config.yaml
horizontal_flip: true
encoder_arch: "mobilenet_v2"
encoder_kernel_size: 3
fusion_encoder_mlp_ratio: 4
fusion_encoder_fused_qkv: false
fusion_encoder_inner_norm: true
batch_size: 256
Rows from block 7 of the image encoder of a small model that answers yes/no questions on an image's attributes, named by matrix and row number. Rows with one number belong to one channel. Each number is 128 + 24 x the weight over its row's rms, rounded and kept within 0 to 255. All counts start at 0. Numbers have three digits each.
After each channel's rows are labels from the 100 images, of 14848, where the channel reaches its highest value: "responds to" is what is common among them; "patch colour" is the nearest of a few named colours to the mean colour under the peak. Only what is clearly more common there than usual is listed. The data: photos of arthropod specimens (BIOSCAN-5M).
# convs0: expand pointwise conv (encoder.blocks.7.convs.0.weight, 640x160x1x1), inputs 108-159
# convs2: project pointwise conv (encoder.blocks.7.convs.2.weight, 160x640x1x1, transposed), outputs 108-159

convs0.328:121096088105103123133117111144164130143157089122121139133147141112093092090104125081163115083091124102103107106136141176170128099121103158128127139128124154
convs2.328:083111125129115132140085096140139130112184108135128138106146146121117141132147177124114074137128134142106075105141129156155178153136076136106120184164132135
responds to: order Hymenoptera
patch colour: grey

convs0.180:174120112129098129076129096152101093146133143137160140140138130078110147156127115133127126117159143146152130086142145132150137155104148156110155130131140150
convs2.180:132089123088135109141142128157142093131140119106176184129154177143082136124075165130127130133132111098105116118148170118160128152096120128146137129114105120
responds to: order Hemiptera
patch colour: grey

convs0.260:098117143126131135162099139127151133097160141147108126127133099149130136112126162127099096136108145112068101141136123150133151134114098103144121175155137102
convs2.260:164135163132167140123149148117081111120105163148132123166105109145141123165134088177108161152167148161162155149110132086117120143118153104113136095133150110
responds to: order Coleoptera
patch colour: grey

convs0.27:129120095126110113131136119145147129175165061088132132114137158114109127127129151098193124075118082136140112105132129158165122131142078177134117136108119160
convs2.27:100113101123098115129112093153163120150181077098139145102149152107111153116125168102149097110112094130100089094149137167165146153125086163120125158131117160
responds to: order Hymenoptera
patch colour: grey

convs0.302:110109148125143166133110139125114143147148119119075109104119107154135138164113165125155127117141122148075089121109103129091134124155047130140091131120126140
convs2.302:148130137119145132118099133137101108104101167169148144169119134138127093137110099151097101147144163135162139132132157089114167092093151119097182140148156117
responds to: order Lepidoptera
patch colour: grey

convs0.77:116144117145134143134135120126141154158152097089092104103126137126143117118123130088166129086106121144089112126113103177140115112159100160121100124106101149
convs2.77:107131135141133130144084113120138150114193110131108119110132137141130122130138186114119064139139134133090131136127112146150185129143067127098111196165135122
responds to: order Hymenoptera
patch colour: grey

convs0.261:126125077115116124130129109144161138155145099112116126119149164109104075098089118082164126084101120108120116114139121161171120072148100182126120122108119171
convs2.261:098125129137133120166084111129140134108196110132131136111127136134124138132153188130108067142124135135084108125138132146158173156118065137105147195157138126
responds to: order Hymenoptera
patch colour: grey

convs0.560:106144103144143133135164148114150156160160095082108108098117131133137130141143145108160164096119104139120150116109108148142099135163092155154099099088097141
convs2.560:116138109151123123128150131120149150161156081086112109090123132116127151132151155109166132103124082139107137107114099158133111172171090150149079133108103144
responds to: order Coleoptera
patch colour: grey

convs0.453:133116100118115122125129119139159129185169075105137136118135155111114105117118145083195124074105098129123115098131135168147126118121067169119128135117115158
convs2.453:129110108111097140107103093152150113146186077114138146108147153115103136121115152108146096116130103146103113088149143175142157146126087152103109147137134156
responds to: order Hymenoptera; family Ichneumonidae
patch colour: grey

convs0.491:082138137137125115181140133117151150096087139138104119114119074167150169113150115142116127141098148128086101153104114140132117161118165106171108128134113108
convs2.491:188141132154107140082138119139092119143161113120131121160109120137133147184151111169125114130166109177146135103122120119120139158144137130108108145147145146
responds to: order Coleoptera; family Coccinellidae
patch colour: black

convs0.137:136132102133091139130115086168106118135178130126149144133155157104104151132117158122116099131146135155132086084164138121173141141113160163110144158140138151
convs2.137:106124134127148150149088147105126135107147132142101109115118116157138110120148150121111095135128144117095116151122108120103148088133092117124118155146130108
responds to: order Lepidoptera
patch colour: grey

convs0.48:124126103126121118130130124137154137167183054100123130108140145118116124120124149091179119086113090133117112110132121181153129125147071155133109145121118143
convs2.48:103112107127105125140102099146160125145184085102134144098148145115112149114136176102143093113113102128087100104145133167156154152130077152118124165139122147
responds to: order Hymenoptera
patch colour: grey

convs0.131:116102118104106137130135118137142113151154108104144158118139158120099090108118197110154145097105107111131133099152154137138107098131059149155141119094102143
convs2.131:098138127122120096164126075151139151115181100112144143104158168142111128128129190127122099138122125122102099114175141149169144155121069141107094154152138133
responds to: order Hymenoptera
patch colour: grey

convs0.510:157102118117087138093108111164107070126140134139181167147144143108103149147134137144123110128145128153141114096146175115146147149095136147118175140134145152
convs2.510:116095130092130125146124120152130086144168136109165172133152160132100125125088151134133100119139115111102095127156176108133138126089085124150135153121116119
responds to: order Hemiptera
patch colour: grey

convs0.68:161126109122086112107116083149113085131138121128167166161143145095120145140136127145132110127138116142168125107155166121168134156102139148116175140134142150
convs2.68:112074131078146155133128160146131096140128134099157158115153159133083115134085138137134122122131106108098118109142160115098124135094095106171127136104105107
responds to: order Hemiptera
patch colour: grey

convs0.632:133084103096078137093136119161129102133171120102142150115157162105094136132128151120132128111136133132122139066134140141141114148141108137146128132118118129
convs2.632:147134162131161148115090162099113132091118157164120119133106127166138128148143140148093098162149168144114164152114124115093158111128114084107110152149153080
responds to: order Hymenoptera
patch colour: grey

convs0.518:154126114135078117102115079138102087121125148140161164147131153087111153151149118134119103130152154162156141112131161109161156155115143141097153145150163151
convs2.518:117113121110125126174155123139147126135161108088144144109149155144107126135125184130133132115127100097081131132172141129139100149103077128162111140106101124
responds to: order Psocodea
patch colour: grey

convs0.228:136119094120100119118116105150142110151158105116135139127143139105115136110119140093156119089118142128109082087134138147158144121134116191125131155124139165
convs2.228:104110143109146136118089162101138125083114137157122123117122135139127104119135124139109096150109162098161153111116132131102156100132114107095142154157149095
responds to: order Hymenoptera
patch colour: grey

convs0.189:105127104132119097147140123133163140165169049087127124101132136133123139122140177098169128087102077115119108122128120180161115142135079145142108141117101134
convs2.189:104126106136094124137122098146153136145177077095127133083144144119114155126146169113144106108118094138088099101144119178154140165145092147129093153134117149
responds to: order Hymenoptera
patch colour: grey