config.yaml
model: "model that answers yes/no questions on an image's attributes"
dataset: "photos of arthropod specimens (BIOSCAN-5M)"
train_examples: 97500
image_size: 64
grayscale: true
crop_scale_min: 1
horizontal_flip: true
translate: 0.12
questions_per_image: 4
encoder_arch: "mobilenet_v2"
encoder_norm: "batchnorm"
encoder_activation: "relu6"
encoder_depths: [2, 3, 4, 2]
encoder_kernel_size: 3
encoder_stem: "single"
encoder_expansion: 4
encoder_widths: [40, 80, 160, 320]
fusion: "cross_attention"
fusion_encoder_width: 128
fusion_encoder_layers: 10
fusion_encoder_norm: "layernorm"
fusion_encoder_norm_position: "pre"
fusion_encoder_activation: "geglu"
fusion_encoder_mlp_ratio: 4
fusion_encoder_head_dim: 48
fusion_encoder_fused_qkv: false
fusion_encoder_bias: "all"
fusion_encoder_qk_norm: false
fusion_encoder_parallel_block: false
fusion_encoder_inner_norm: true
fusion_encoder_positions: "sincos"
fusion_encoder_cross_attention_every: 1
init: "lecun_normal"
residual_init: "none"
optimizer: "adamw"
lr: 0.0028
beta1: 0.9
beta2: 0.999
eps: 1e-10
steps: 8400
batch_size: 256
epochs: 22.1
lr_schedule: "cosine_restarts"
final_lr_fraction: 0
warmup_steps: 160
weight_decay: 0.3
Rows from block 7 of the image encoder of a small model that answers yes/no questions on an image's attributes, named by matrix and row number. Rows with one number belong to one channel. Each number is 500 + 40 x the weight over its row's rms, rounded and kept within 0 to 999. All counts start at 0. Numbers have three digits each.
After each channel's rows are labels from the 100 images, of 14848, where the channel reaches its highest value: "responds to" is what is common among them. Only what is clearly more common there than usual is listed. The data: photos of arthropod specimens (BIOSCAN-5M).
# convs0: expand pointwise conv (encoder.blocks.7.convs.0.weight, 640x160x1x1), inputs 54-107
# convs2: project pointwise conv (encoder.blocks.7.convs.2.weight, 160x640x1x1, transposed), outputs 54-107

convs0.628:494455526508517459487567475473499547486489538423417498461471490440460483530467458496509556478503470490545525515443490516549476489475447557507562454509560568496521
convs2.628:387460434552491480527512482513415506460498531512513508565456448487480465480564555460577505487519469485487484541484488521545526509560529504530508445457529493533418
responds to: order Hymenoptera

convs0.519:516403504517546518488570475485520546475603599446471520467484491465469486527487478489518540476495501506511505494441485553542504507488474553498552420486546524521514
convs2.519:519426521491510527470544527473523568464564564478523440463496508485487491571463456512494537489511544558538511489483511544509452582435446548489538432555510532476508
responds to: order Hymenoptera

convs0.266:519529495491520570520429511514506486521488500532521503552506493585572528506535531482511444555497553481448434501552505531459556490552545467512417550525458473556464
convs2.266:523493526526430535501512479543465567558561551457476534501502440479449519535546494442540583467510483501574525540465421631555507537525509543519529483450539537451483
responds to: order Hymenoptera

convs0.27:497475519521489456495616462500511494495526499443465517494513492441453496498500481500512555455511460503528544509395490488547469499484482524495569487488565525488514
convs2.27:433439522511467476474575486484504539471539533468487481484462473449441464527491484500529539454492484537522521511438497528558478545492474551484550447482558544467470
responds to: order Hymenoptera

convs0.272:504545475452465496465444575445535471476510440528547449497533534496488538500456481554468525510482512534501467474564553464483430539455509497457524519564415524433524
convs2.272:451503503442477454446461499454518499476556466502500514489534581445519538452486496536485496547527476564421510413551545481449465513497498493434512502497487492440506
responds to: order Hemiptera

convs0.597:428534465505452498525442499540424482538451455538523530556496494516512515471529566488489465548523475464457491542555498466472491471515538481519474568460490507450424
convs2.597:576522461501489551521457544525523507518499507544551464515550519556563547540515519492488425554532549478444483507551513507453518521518512446517424555569443462531523
responds to: order Coleoptera; family Coccinellidae

convs0.268:507403513557519524527537507499488541502542572493489485486478449511502496546521501421578521518549504492491470524468465579557547516531469559536491435523509505576475
convs2.268:522539526430521492441453533426548476444501471504518447451528577502495511498437456579427497496472515551517503429533561459470459516442483482430508514531450493465565
responds to: order Lepidoptera

convs0.220:515545457510475524530474468563495476568497466493500526538491486538551494471560543481521476526509514417470508555510485491530496452536547441525458587485510477484492
convs2.220:570501465506501555522432551513548511485526501539571459512561510547546548517532523470503430545543554504444470497554542520420528514536511454524432505545441460530512
responds to: order Coleoptera; family Throscidae