A small model that answers yes/no questions on an image's attributes, trained from scratch: encoder activation relu6, 97500 training examples.
Rows from block 5 of the image encoder of a small model that answers yes/no questions on an image's attributes, named by matrix and row number. Rows with one number belong to one channel. Each number is 200 + 40 x the weight over its row's rms, rounded and kept within 0 to 999. All counts start at 0.
After each channel's rows are labels from the 100 images, of 14848, where the channel reaches its highest value: "colour at peak" is the nearest of a few named colours to the mean colour under the peak; "responds to" is what is common among them. Only what is clearly more common there than usual is listed. The data: photos of arthropod specimens (BIOSCAN-5M). In brackets: how many of the 100, against the usual share in percent.
# convs0: expand pointwise conv (encoder.blocks.5.convs.0.weight, 320x80x1x1), inputs 0-79
# convs1: depthwise 3x3 conv, stride 2 (encoder.blocks.5.convs.1.weight, 320x1x3x3), a 3x3 kernel
# convs2: project pointwise conv (encoder.blocks.5.convs.2.weight, 160x320x1x1, transposed), outputs 0-79

convs0.89,218,202,158,171,189,234,159,173,198,176,196,238,233,182,194,245,115,220,212,188,247,267,214,126,180,265,216,121,206,157,174,220,261,170,180,183,253,195,277,124,204,258,230,202,175,162,149,173,225,117,195,212,220,138,196,171,124,177,225,261,220,164,213,236,236,204,181,248,219,175,169,130,233,179,147,138,182,242,253,164
convs1.89,148,190,127,192,195,195,147,152,232
convs2.89,162,192,241,222,151,251,213,222,168,229,234,119,160,144,187,249,152,181,171,262,190,139,207,183,136,162,248,176,236,211,250,227,256,277,222,167,239,159,204,174,220,214,157,159,147,215,188,184,250,165,188,248,181,144,250,169,223,170,159,240,149,173,228,182,220,228,188,254,230,210,263,157,183,243,214,175,125,238,254,177
colour at peak: grey (64 vs 35.8)
responds to: order Coleoptera (55 vs 16.8)

convs0.20,226,252,167,206,175,240,142,181,216,187,220,211,253,215,157,189,168,189,196,150,264,270,247,162,202,271,229,140,124,132,179,226,230,150,227,163,256,209,210,188,171,254,179,214,152,134,176,203,153,145,188,205,192,121,171,151,193,174,209,196,232,186,179,182,201,236,112,232,219,217,142,184,217,175,193,198,160,276,256,98
convs1.20,150,132,184,168,169,230,198,229,257
convs2.20,130,232,217,257,225,169,157,257,238,229,175,206,228,231,247,154,249,195,244,163,252,215,165,233,210,217,161,155,152,249,188,170,158,188,167,163,164,223,151,155,244,179,237,237,180,260,137,152,142,216,177,185,259,136,189,228,187,210,147,253,230,141,216,256,172,176,248,172,184,225,236,220,245,263,180,237,244,276,186,247
colour at peak: grey (63 vs 35.8); black (37 vs 1.2)
responds to: order Coleoptera (50 vs 16.8)

convs0.127,239,205,181,182,215,247,194,212,183,154,184,211,243,235,120,218,111,163,238,176,225,181,230,117,236,214,224,114,139,176,150,190,202,192,211,150,226,176,268,124,265,226,232,205,187,197,196,210,138,158,222,209,158,197,206,199,147,120,305,237,213,208,264,185,188,278,225,208,219,203,167,164,205,164,211,260,180,246,223,161
convs1.127,199,181,100,191,185,204,163,202,247
convs2.127,225,212,226,171,211,225,275,184,190,157,201,51,189,185,244,217,200,221,202,205,220,228,271,228,204,197,192,165,200,201,208,196,202,229,214,223,200,175,201,237,206,200,159,207,186,195,272,227,212,204,177,176,224,162,234,89,181,214,158,289,192,191,208,250,203,246,210,247,248,175,210,180,157,248,213,169,185,212,267,232
colour at peak: grey (93 vs 35.8)
responds to: order Coleoptera (56 vs 16.8)

convs0.68,214,209,132,182,184,253,138,185,207,185,236,268,254,203,185,218,166,195,172,191,253,288,277,156,160,236,253,131,129,159,173,232,231,137,220,245,242,220,214,188,178,262,204,216,153,140,165,197,190,161,186,182,216,162,197,140,188,180,181,212,169,198,209,170,199,251,104,245,241,214,134,150,196,171,178,153,151,249,222,143
convs1.68,254,222,169,234,217,178,195,176,113
convs2.68,168,257,195,228,252,187,204,238,222,232,169,208,244,205,231,180,265,233,237,183,250,244,197,227,196,183,118,144,133,237,207,138,139,183,170,165,181,228,175,187,254,210,189,217,161,214,220,185,163,182,114,148,244,156,221,232,182,218,213,255,244,153,236,199,202,211,194,179,190,224,244,175,209,242,186,268,296,220,215,233
colour at peak: grey (86 vs 35.8)
responds to: order Coleoptera (52 vs 16.8)

convs0.238,222,238,173,163,170,246,164,143,214,204,198,223,251,219,198,218,185,204,205,189,251,221,275,138,184,246,223,76,189,120,172,184,229,181,214,185,257,188,253,155,208,212,231,204,178,140,159,189,174,130,178,218,211,143,216,183,152,154,241,231,223,171,228,188,230,229,117,234,221,198,148,145,231,168,168,203,165,275,267,119
convs1.238,211,273,235,232,251,239,218,238,228
convs2.238,154,245,199,260,265,167,175,256,201,248,159,205,243,239,256,150,242,243,237,173,254,227,193,260,228,224,145,154,131,248,179,158,146,158,201,175,152,228,181,189,255,171,245,241,208,241,226,193,158,246,151,168,241,145,183,216,179,239,189,233,247,140,186,252,161,197,251,152,187,245,216,261,246,203,169,255,267,206,195,247
colour at peak: black (89 vs 1.2)
responds to: order Coleoptera (70 vs 16.8)

convs0.77,197,219,193,202,161,219,175,150,213,214,207,189,233,196,151,202,139,201,237,182,229,227,261,93,256,225,212,95,177,165,183,198,198,183,214,177,232,168,227,153,253,212,190,164,208,145,168,202,176,153,183,228,225,150,242,200,103,153,260,204,224,183,216,187,196,253,137,208,220,195,179,158,223,159,169,243,195,259,324,118
convs1.77,194,229,205,242,281,221,251,246,197
convs2.77,161,236,182,237,236,175,135,222,229,245,139,214,260,266,220,166,257,236,259,136,242,248,200,235,242,234,159,164,162,236,157,162,147,156,151,195,152,273,176,165,230,147,243,260,221,246,221,149,181,260,155,150,234,179,161,218,165,236,178,216,268,160,173,230,170,162,233,170,164,251,198,229,254,213,154,245,226,202,152,219
colour at peak: black (89 vs 1.2)
responds to: order Coleoptera (75 vs 16.8)

convs0.13,208,240,177,186,168,244,149,154,205,215,190,216,241,203,208,218,172,199,211,161,235,232,294,129,195,240,212,60,180,140,189,209,215,185,224,179,252,204,225,162,219,229,202,205,174,140,166,193,154,167,172,204,203,138,205,187,146,166,219,211,240,191,216,199,206,245,126,219,214,203,154,180,229,160,171,216,156,284,299,97
convs1.13,215,241,258,229,252,228,236,250,231
convs2.13,135,242,218,267,241,152,154,262,257,259,177,229,225,242,234,158,239,220,224,163,259,229,156,232,237,235,155,131,158,261,162,166,165,151,185,200,176,222,159,166,242,193,234,232,196,270,185,173,161,222,147,175,247,149,179,237,172,207,154,252,231,129,195,230,161,162,232,160,161,257,237,237,234,240,188,247,255,231,173,226
colour at peak: black (86 vs 1.2)
responds to: order Coleoptera (70 vs 16.8)

convs0.176,226,257,182,176,191,270,152,162,211,187,221,214,235,241,170,192,171,166,213,201,249,230,276,122,235,213,243,110,195,138,151,213,227,167,238,179,242,208,225,169,213,211,188,199,181,143,190,217,160,164,210,201,198,144,218,167,111,139,207,209,180,199,234,170,231,269,156,227,251,229,153,164,232,181,199,227,154,255,282,91
convs1.176,240,226,185,258,231,160,243,188,136
convs2.176,158,249,209,227,258,160,161,245,235,241,167,246,241,246,234,148,251,216,229,146,254,230,170,228,220,215,140,166,137,236,176,147,126,152,189,207,174,239,165,166,247,186,231,236,181,241,178,178,132,213,154,164,247,191,192,239,181,222,187,226,254,152,216,233,171,167,226,153,165,241,218,225,244,234,177,280,275,234,177,237
colour at peak: grey (92 vs 35.8)
responds to: order Coleoptera (51 vs 16.8)

convs0.126,201,269,187,176,138,213,198,123,251,228,155,219,234,178,206,260,199,253,257,140,231,179,237,184,147,254,207,161,203,170,193,160,200,189,193,139,234,186,251,149,210,191,256,176,193,177,99,134,201,157,134,216,237,171,226,184,164,156,191,258,243,145,212,194,252,203,214,227,209,186,170,162,250,134,120,240,188,238,273,203
convs1.126,190,262,271,164,209,245,161,179,188
convs2.126,167,241,155,246,233,182,192,237,221,253,150,173,251,225,252,165,235,260,246,159,247,244,235,254,219,237,150,156,168,237,170,162,160,189,169,145,151,247,166,170,262,149,241,244,208,239,257,174,190,247,158,145,232,129,171,196,167,252,174,253,253,149,175,251,169,201,243,177,200,258,223,245,239,207,153,239,235,184,213,249
colour at peak: grey (68 vs 35.8)
responds to: order Coleoptera (70 vs 16.8)

convs0.112,216,196,183,161,164,238,177,166,244,226,173,287,261,168,202,235,99,223,224,172,244,210,201,158,195,276,184,169,181,178,162,180,185,211,183,105,218,182,270,150,199,248,239,187,190,143,170,178,183,120,152,213,220,182,218,161,146,150,254,268,278,178,227,236,250,208,223,244,195,173,149,165,189,152,190,220,163,215,232,138
convs1.112,204,149,113,182,184,197,141,193,205
convs2.112,194,167,274,203,157,206,224,155,207,206,221,145,167,169,167,238,158,144,185,228,184,145,205,148,167,186,258,170,283,216,227,245,257,234,237,210,231,170,246,194,135,244,143,175,175,207,168,226,271,185,218,259,167,197,250,184,225,133,161,211,156,202,220,145,237,230,167,257,214,169,235,140,166,233,250,117,134,214,216,139
colour at peak: grey (60 vs 35.8)
responds to: order Coleoptera (46 vs 16.8)

convs0.257,251,212,151,204,191,244,159,173,183,166,211,219,241,215,164,193,168,174,189,159,246,274,221,176,188,248,254,136,128,129,166,215,216,145,235,168,257,214,220,195,167,247,192,207,146,119,163,210,155,136,176,188,179,126,171,151,201,175,228,218,223,197,193,163,175,235,156,228,228,228,129,185,207,169,200,204,149,297,253,103
convs1.257,142,152,194,158,169,214,190,227,271
convs2.257,141,231,220,248,231,160,145,272,219,225,165,223,231,234,243,158,255,202,244,158,250,219,167,235,213,220,162,150,152,234,183,168,150,171,177,174,164,224,153,152,254,185,233,237,173,245,145,154,131,215,172,187,248,143,209,263,191,207,153,249,229,133,219,258,177,175,259,164,176,223,238,226,240,246,184,241,253,262,186,246
colour at peak: grey (63 vs 35.8); black (37 vs 1.2)
responds to: order Coleoptera (60 vs 16.8)

convs0.79,231,268,196,196,157,236,167,152,231,202,191,216,248,216,139,196,185,212,217,174,241,223,290,142,223,215,224,104,164,127,180,204,201,176,215,154,230,198,226,154,213,241,194,207,164,153,190,194,126,184,176,219,192,150,209,185,122,142,231,189,271,183,230,185,197,254,135,218,235,211,177,187,230,154,187,281,194,257,273,103
convs1.79,227,247,235,200,290,238,178,190,187
convs2.79,149,239,211,257,260,135,170,233,237,262,154,216,242,232,235,154,252,224,242,161,262,236,199,246,239,238,138,135,157,257,160,162,155,138,190,206,152,236,189,178,243,185,233,242,202,252,213,194,182,237,130,168,233,162,184,225,174,220,183,250,254,131,186,249,172,195,231,178,171,247,233,234,235,224,183,247,269,208,190,242
colour at peak: grey (62 vs 35.8); black (38 vs 1.2)
responds to: order Coleoptera (67 vs 16.8)

convs0.174,196,266,210,202,128,231,174,156,252,238,169,156,237,158,236,226,184,288,238,153,232,196,242,164,208,221,155,156,177,159,193,185,170,210,145,197,212,118,209,145,239,203,177,165,176,150,180,112,199,180,115,262,248,187,217,170,216,175,199,229,229,134,181,274,204,151,176,208,167,109,160,194,273,209,169,222,212,243,195,174
convs1.174,96,166,177,180,194,227,194,205,228
convs2.174,206,230,206,265,248,208,201,267,204,288,211,199,168,210,206,192,192,238,173,242,233,196,244,221,175,170,160,170,79,211,192,167,161,239,204,161,194,194,171,251,249,220,241,164,213,251,181,236,144,174,145,227,213,240,187,270,201,159,232,211,174,158,195,186,164,188,147,138,139,270,251,199,212,227,234,300,269,214,153,239
colour at peak: grey (90 vs 35.8)
responds to: order Coleoptera (44 vs 16.8)

convs0.181,189,264,215,206,155,199,194,151,256,235,163,190,220,162,212,224,169,258,243,147,212,182,262,141,220,219,183,129,193,126,203,172,208,203,164,107,239,172,236,118,265,169,221,169,224,162,140,169,234,144,157,231,229,161,245,195,132,186,206,229,267,157,200,225,240,179,193,224,189,172,178,134,234,152,169,257,216,242,276,179
convs1.181,240,251,216,257,270,201,226,231,192
convs2.181,190,251,153,207,244,184,202,216,220,220,149,170,252,229,253,158,257,252,248,153,227,256,224,253,227,234,146,192,156,226,170,160,148,184,159,160,156,254,172,183,238,146,251,239,225,217,244,176,179,251,174,140,241,158,140,173,177,259,177,232,258,181,169,256,160,179,247,171,197,234,186,251,256,181,138,240,240,186,189,250
colour at peak: black (81 vs 1.2)
responds to: order Coleoptera (90 vs 16.8)

convs0.175,215,166,226,201,198,152,217,201,153,207,191,135,150,152,287,210,249,234,209,243,186,189,203,262,201,177,175,232,286,214,225,214,205,244,183,254,163,201,188,267,160,116,209,157,219,254,221,178,254,272,204,188,194,218,172,269,214,265,179,198,154,198,178,209,236,88,204,185,121,163,216,248,227,255,185,186,223,166,173,273
convs1.175,181,204,217,141,183,255,123,175,181
convs2.175,205,238,191,244,224,248,151,204,252,230,212,199,203,173,154,175,166,264,183,202,202,169,120,177,180,165,151,268,123,170,206,174,138,226,195,167,213,202,137,183,231,232,259,138,209,229,165,177,161,129,190,188,206,259,150,198,139,187,256,178,209,212,196,169,168,198,167,222,235,266,146,251,214,182,221,270,252,191,178,232
colour at peak: grey (75 vs 35.8)
responds to: order Hymenoptera (50 vs 20.4)

convs0.116,195,262,170,165,176,221,174,179,225,191,178,214,247,200,188,206,183,209,199,120,256,203,271,111,196,253,220,114,180,141,163,179,198,182,213,161,266,200,216,193,199,223,199,189,184,128,151,190,176,128,166,195,192,132,219,196,160,162,199,233,245,197,214,183,208,229,132,204,225,207,112,184,212,142,195,253,172,308,280,138
convs1.116,194,159,189,264,221,193,256,266,220
convs2.116,180,228,177,211,243,149,151,235,228,218,168,223,239,256,239,148,238,229,236,151,240,245,186,247,249,254,157,180,150,218,144,170,153,154,168,181,170,247,155,177,242,171,262,244,240,230,200,162,136,245,162,163,246,185,138,223,183,234,160,192,254,174,163,236,144,142,237,140,148,237,178,263,244,200,164,253,266,197,153,230
colour at peak: black (72 vs 1.2)
responds to: order Coleoptera (66 vs 16.8)

convs0.180,253,221,165,197,189,241,139,172,199,194,223,218,219,242,159,191,186,156,189,200,231,293,269,148,193,203,259,148,143,160,161,249,258,141,252,193,218,214,216,186,195,256,204,207,110,168,195,206,104,185,196,211,191,163,181,144,130,174,213,201,200,207,206,194,195,302,86,227,256,221,171,186,212,198,197,209,163,224,234,149
convs1.180,218,252,241,180,266,252,173,212,238
convs2.180,141,241,226,262,252,164,158,271,239,262,175,250,223,236,242,162,236,203,214,179,259,208,144,240,213,206,152,127,146,263,183,157,157,148,199,205,179,204,167,209,259,185,238,227,172,260,182,187,153,211,136,202,244,146,192,253,183,196,200,255,221,122,222,234,164,186,228,144,149,245,246,228,239,239,198,262,265,231,189,236
colour at peak: black (57 vs 1.2)
responds to: order Coleoptera (50 vs 16.8)

convs0.245,214,262,179,189,178,221,175,151,204,201,196,202,247,207,180,211,180,203,206,148,240,221,277,146,204,250,223,97,170,131,180,201,198,179,222,164,260,191,209,177,181,235,187,207,174,133,153,195,165,133,150,208,189,148,199,176,179,184,219,240,236,188,190,185,204,236,115,217,232,203,90,175,231,150,170,238,172,282,291,116
convs1.245,185,170,211,211,241,268,218,262,250
convs2.245,168,229,192,235,239,153,147,241,234,232,171,219,238,254,231,152,237,243,236,151,249,232,168,251,254,259,157,189,141,229,142,168,162,163,176,177,167,229,166,169,238,178,267,239,247,236,187,168,146,240,171,167,246,153,138,223,174,215,163,215,247,168,161,241,149,157,237,141,172,247,194,255,253,211,179,244,246,199,146,241
colour at peak: black (92 vs 1.2)
responds to: order Coleoptera (64 vs 16.8)

convs0.310,215,207,155,180,208,221,151,197,202,164,193,226,235,214,157,243,197,172,189,159,234,247,279,126,223,231,250,118,125,194,171,207,188,148,250,198,220,225,227,205,234,231,218,239,150,188,167,238,112,179,215,182,161,179,228,162,87,146,223,224,254,233,212,168,182,267,152,195,244,246,146,187,194,165,191,244,161,254,278,167
convs1.310,171,152,154,226,198,144,269,220,192
convs2.310,156,247,215,229,239,164,151,240,245,221,175,259,235,236,224,149,258,209,225,164,242,225,184,219,210,201,158,174,125,227,190,155,143,165,174,218,175,230,130,137,232,181,245,224,186,244,160,156,131,207,157,179,259,219,187,254,180,224,167,195,240,160,216,238,164,162,245,168,163,241,206,222,245,237,170,263,272,258,161,228
colour at peak: grey (79 vs 35.8)
responds to: order Coleoptera (46 vs 16.8)

convs0.316,191,276,190,197,152,213,181,141,213,210,212,188,221,207,181,189,203,217,222,175,227,252,318,140,218,222,220,87,168,145,187,222,197,172,218,193,236,176,211,150,246,245,199,196,154,148,177,193,133,168,151,222,199,141,177,182,139,174,191,176,222,166,182,195,202,251,99,219,219,192,162,151,250,172,186,223,177,266,279,123
convs1.316,230,249,281,192,204,222,191,158,153
convs2.316,158,247,190,253,253,139,173,257,209,269,152,221,243,233,240,161,257,233,246,154,253,239,198,240,233,233,148,136,168,250,166,157,145,148,186,165,158,240,183,173,254,179,227,240,194,243,218,181,182,233,143,161,229,125,188,262,177,228,188,269,248,133,192,249,180,184,238,174,166,259,231,242,239,206,179,246,258,192,206,233
colour at peak: grey (90 vs 35.8)
responds to: order Coleoptera (63 vs 16.8)

convs0.218,241,229,135,173,177,268,143,168,207,201,209,247,255,221,179,204,136,196,207,187,249,286,237,148,219,219,256,143,158,147,145,228,231,148,224,215,243,195,215,188,201,261,206,205,137,135,191,209,160,160,184,213,206,140,183,149,164,166,248,208,200,193,225,195,181,232,140,253,246,199,145,165,212,189,190,188,144,253,250,82
convs1.218,170,154,186,169,157,239,159,208,272
convs2.218,180,210,188,223,237,144,132,242,214,227,151,220,261,271,244,137,245,205,264,112,226,243,189,237,234,236,158,167,159,217,168,191,154,159,162,161,155,265,169,140,222,157,235,274,202,227,136,142,141,236,194,173,240,150,186,251,170,234,176,230,258,156,192,259,157,166,258,149,167,206,221,239,242,229,152,241,251,243,169,239
colour at peak: grey (90 vs 35.8)
responds to: order Coleoptera (53 vs 16.8)

convs0.104,223,264,193,183,140,216,189,137,239,238,168,207,240,168,194,235,188,259,266,148,238,214,239,149,179,249,215,162,208,145,169,177,220,185,208,141,247,162,253,115,235,199,237,160,180,161,132,148,179,159,139,267,244,156,221,192,174,175,227,243,251,136,206,225,239,214,187,241,217,170,185,179,254,153,130,252,181,237,258,169
convs1.104,179,250,257,169,210,252,140,170,194
convs2.104,185,235,162,245,218,166,188,250,209,247,138,188,248,232,269,166,252,252,253,166,245,238,220,270,235,245,130,160,175,222,164,166,175,171,178,158,138,245,175,178,256,145,235,253,218,237,242,190,194,252,136,167,228,134,179,213,173,259,183,242,254,158,171,270,172,197,267,172,191,261,205,247,237,206,152,239,233,180,204,254
colour at peak: grey (86 vs 35.8)
responds to: order Coleoptera (45 vs 16.8)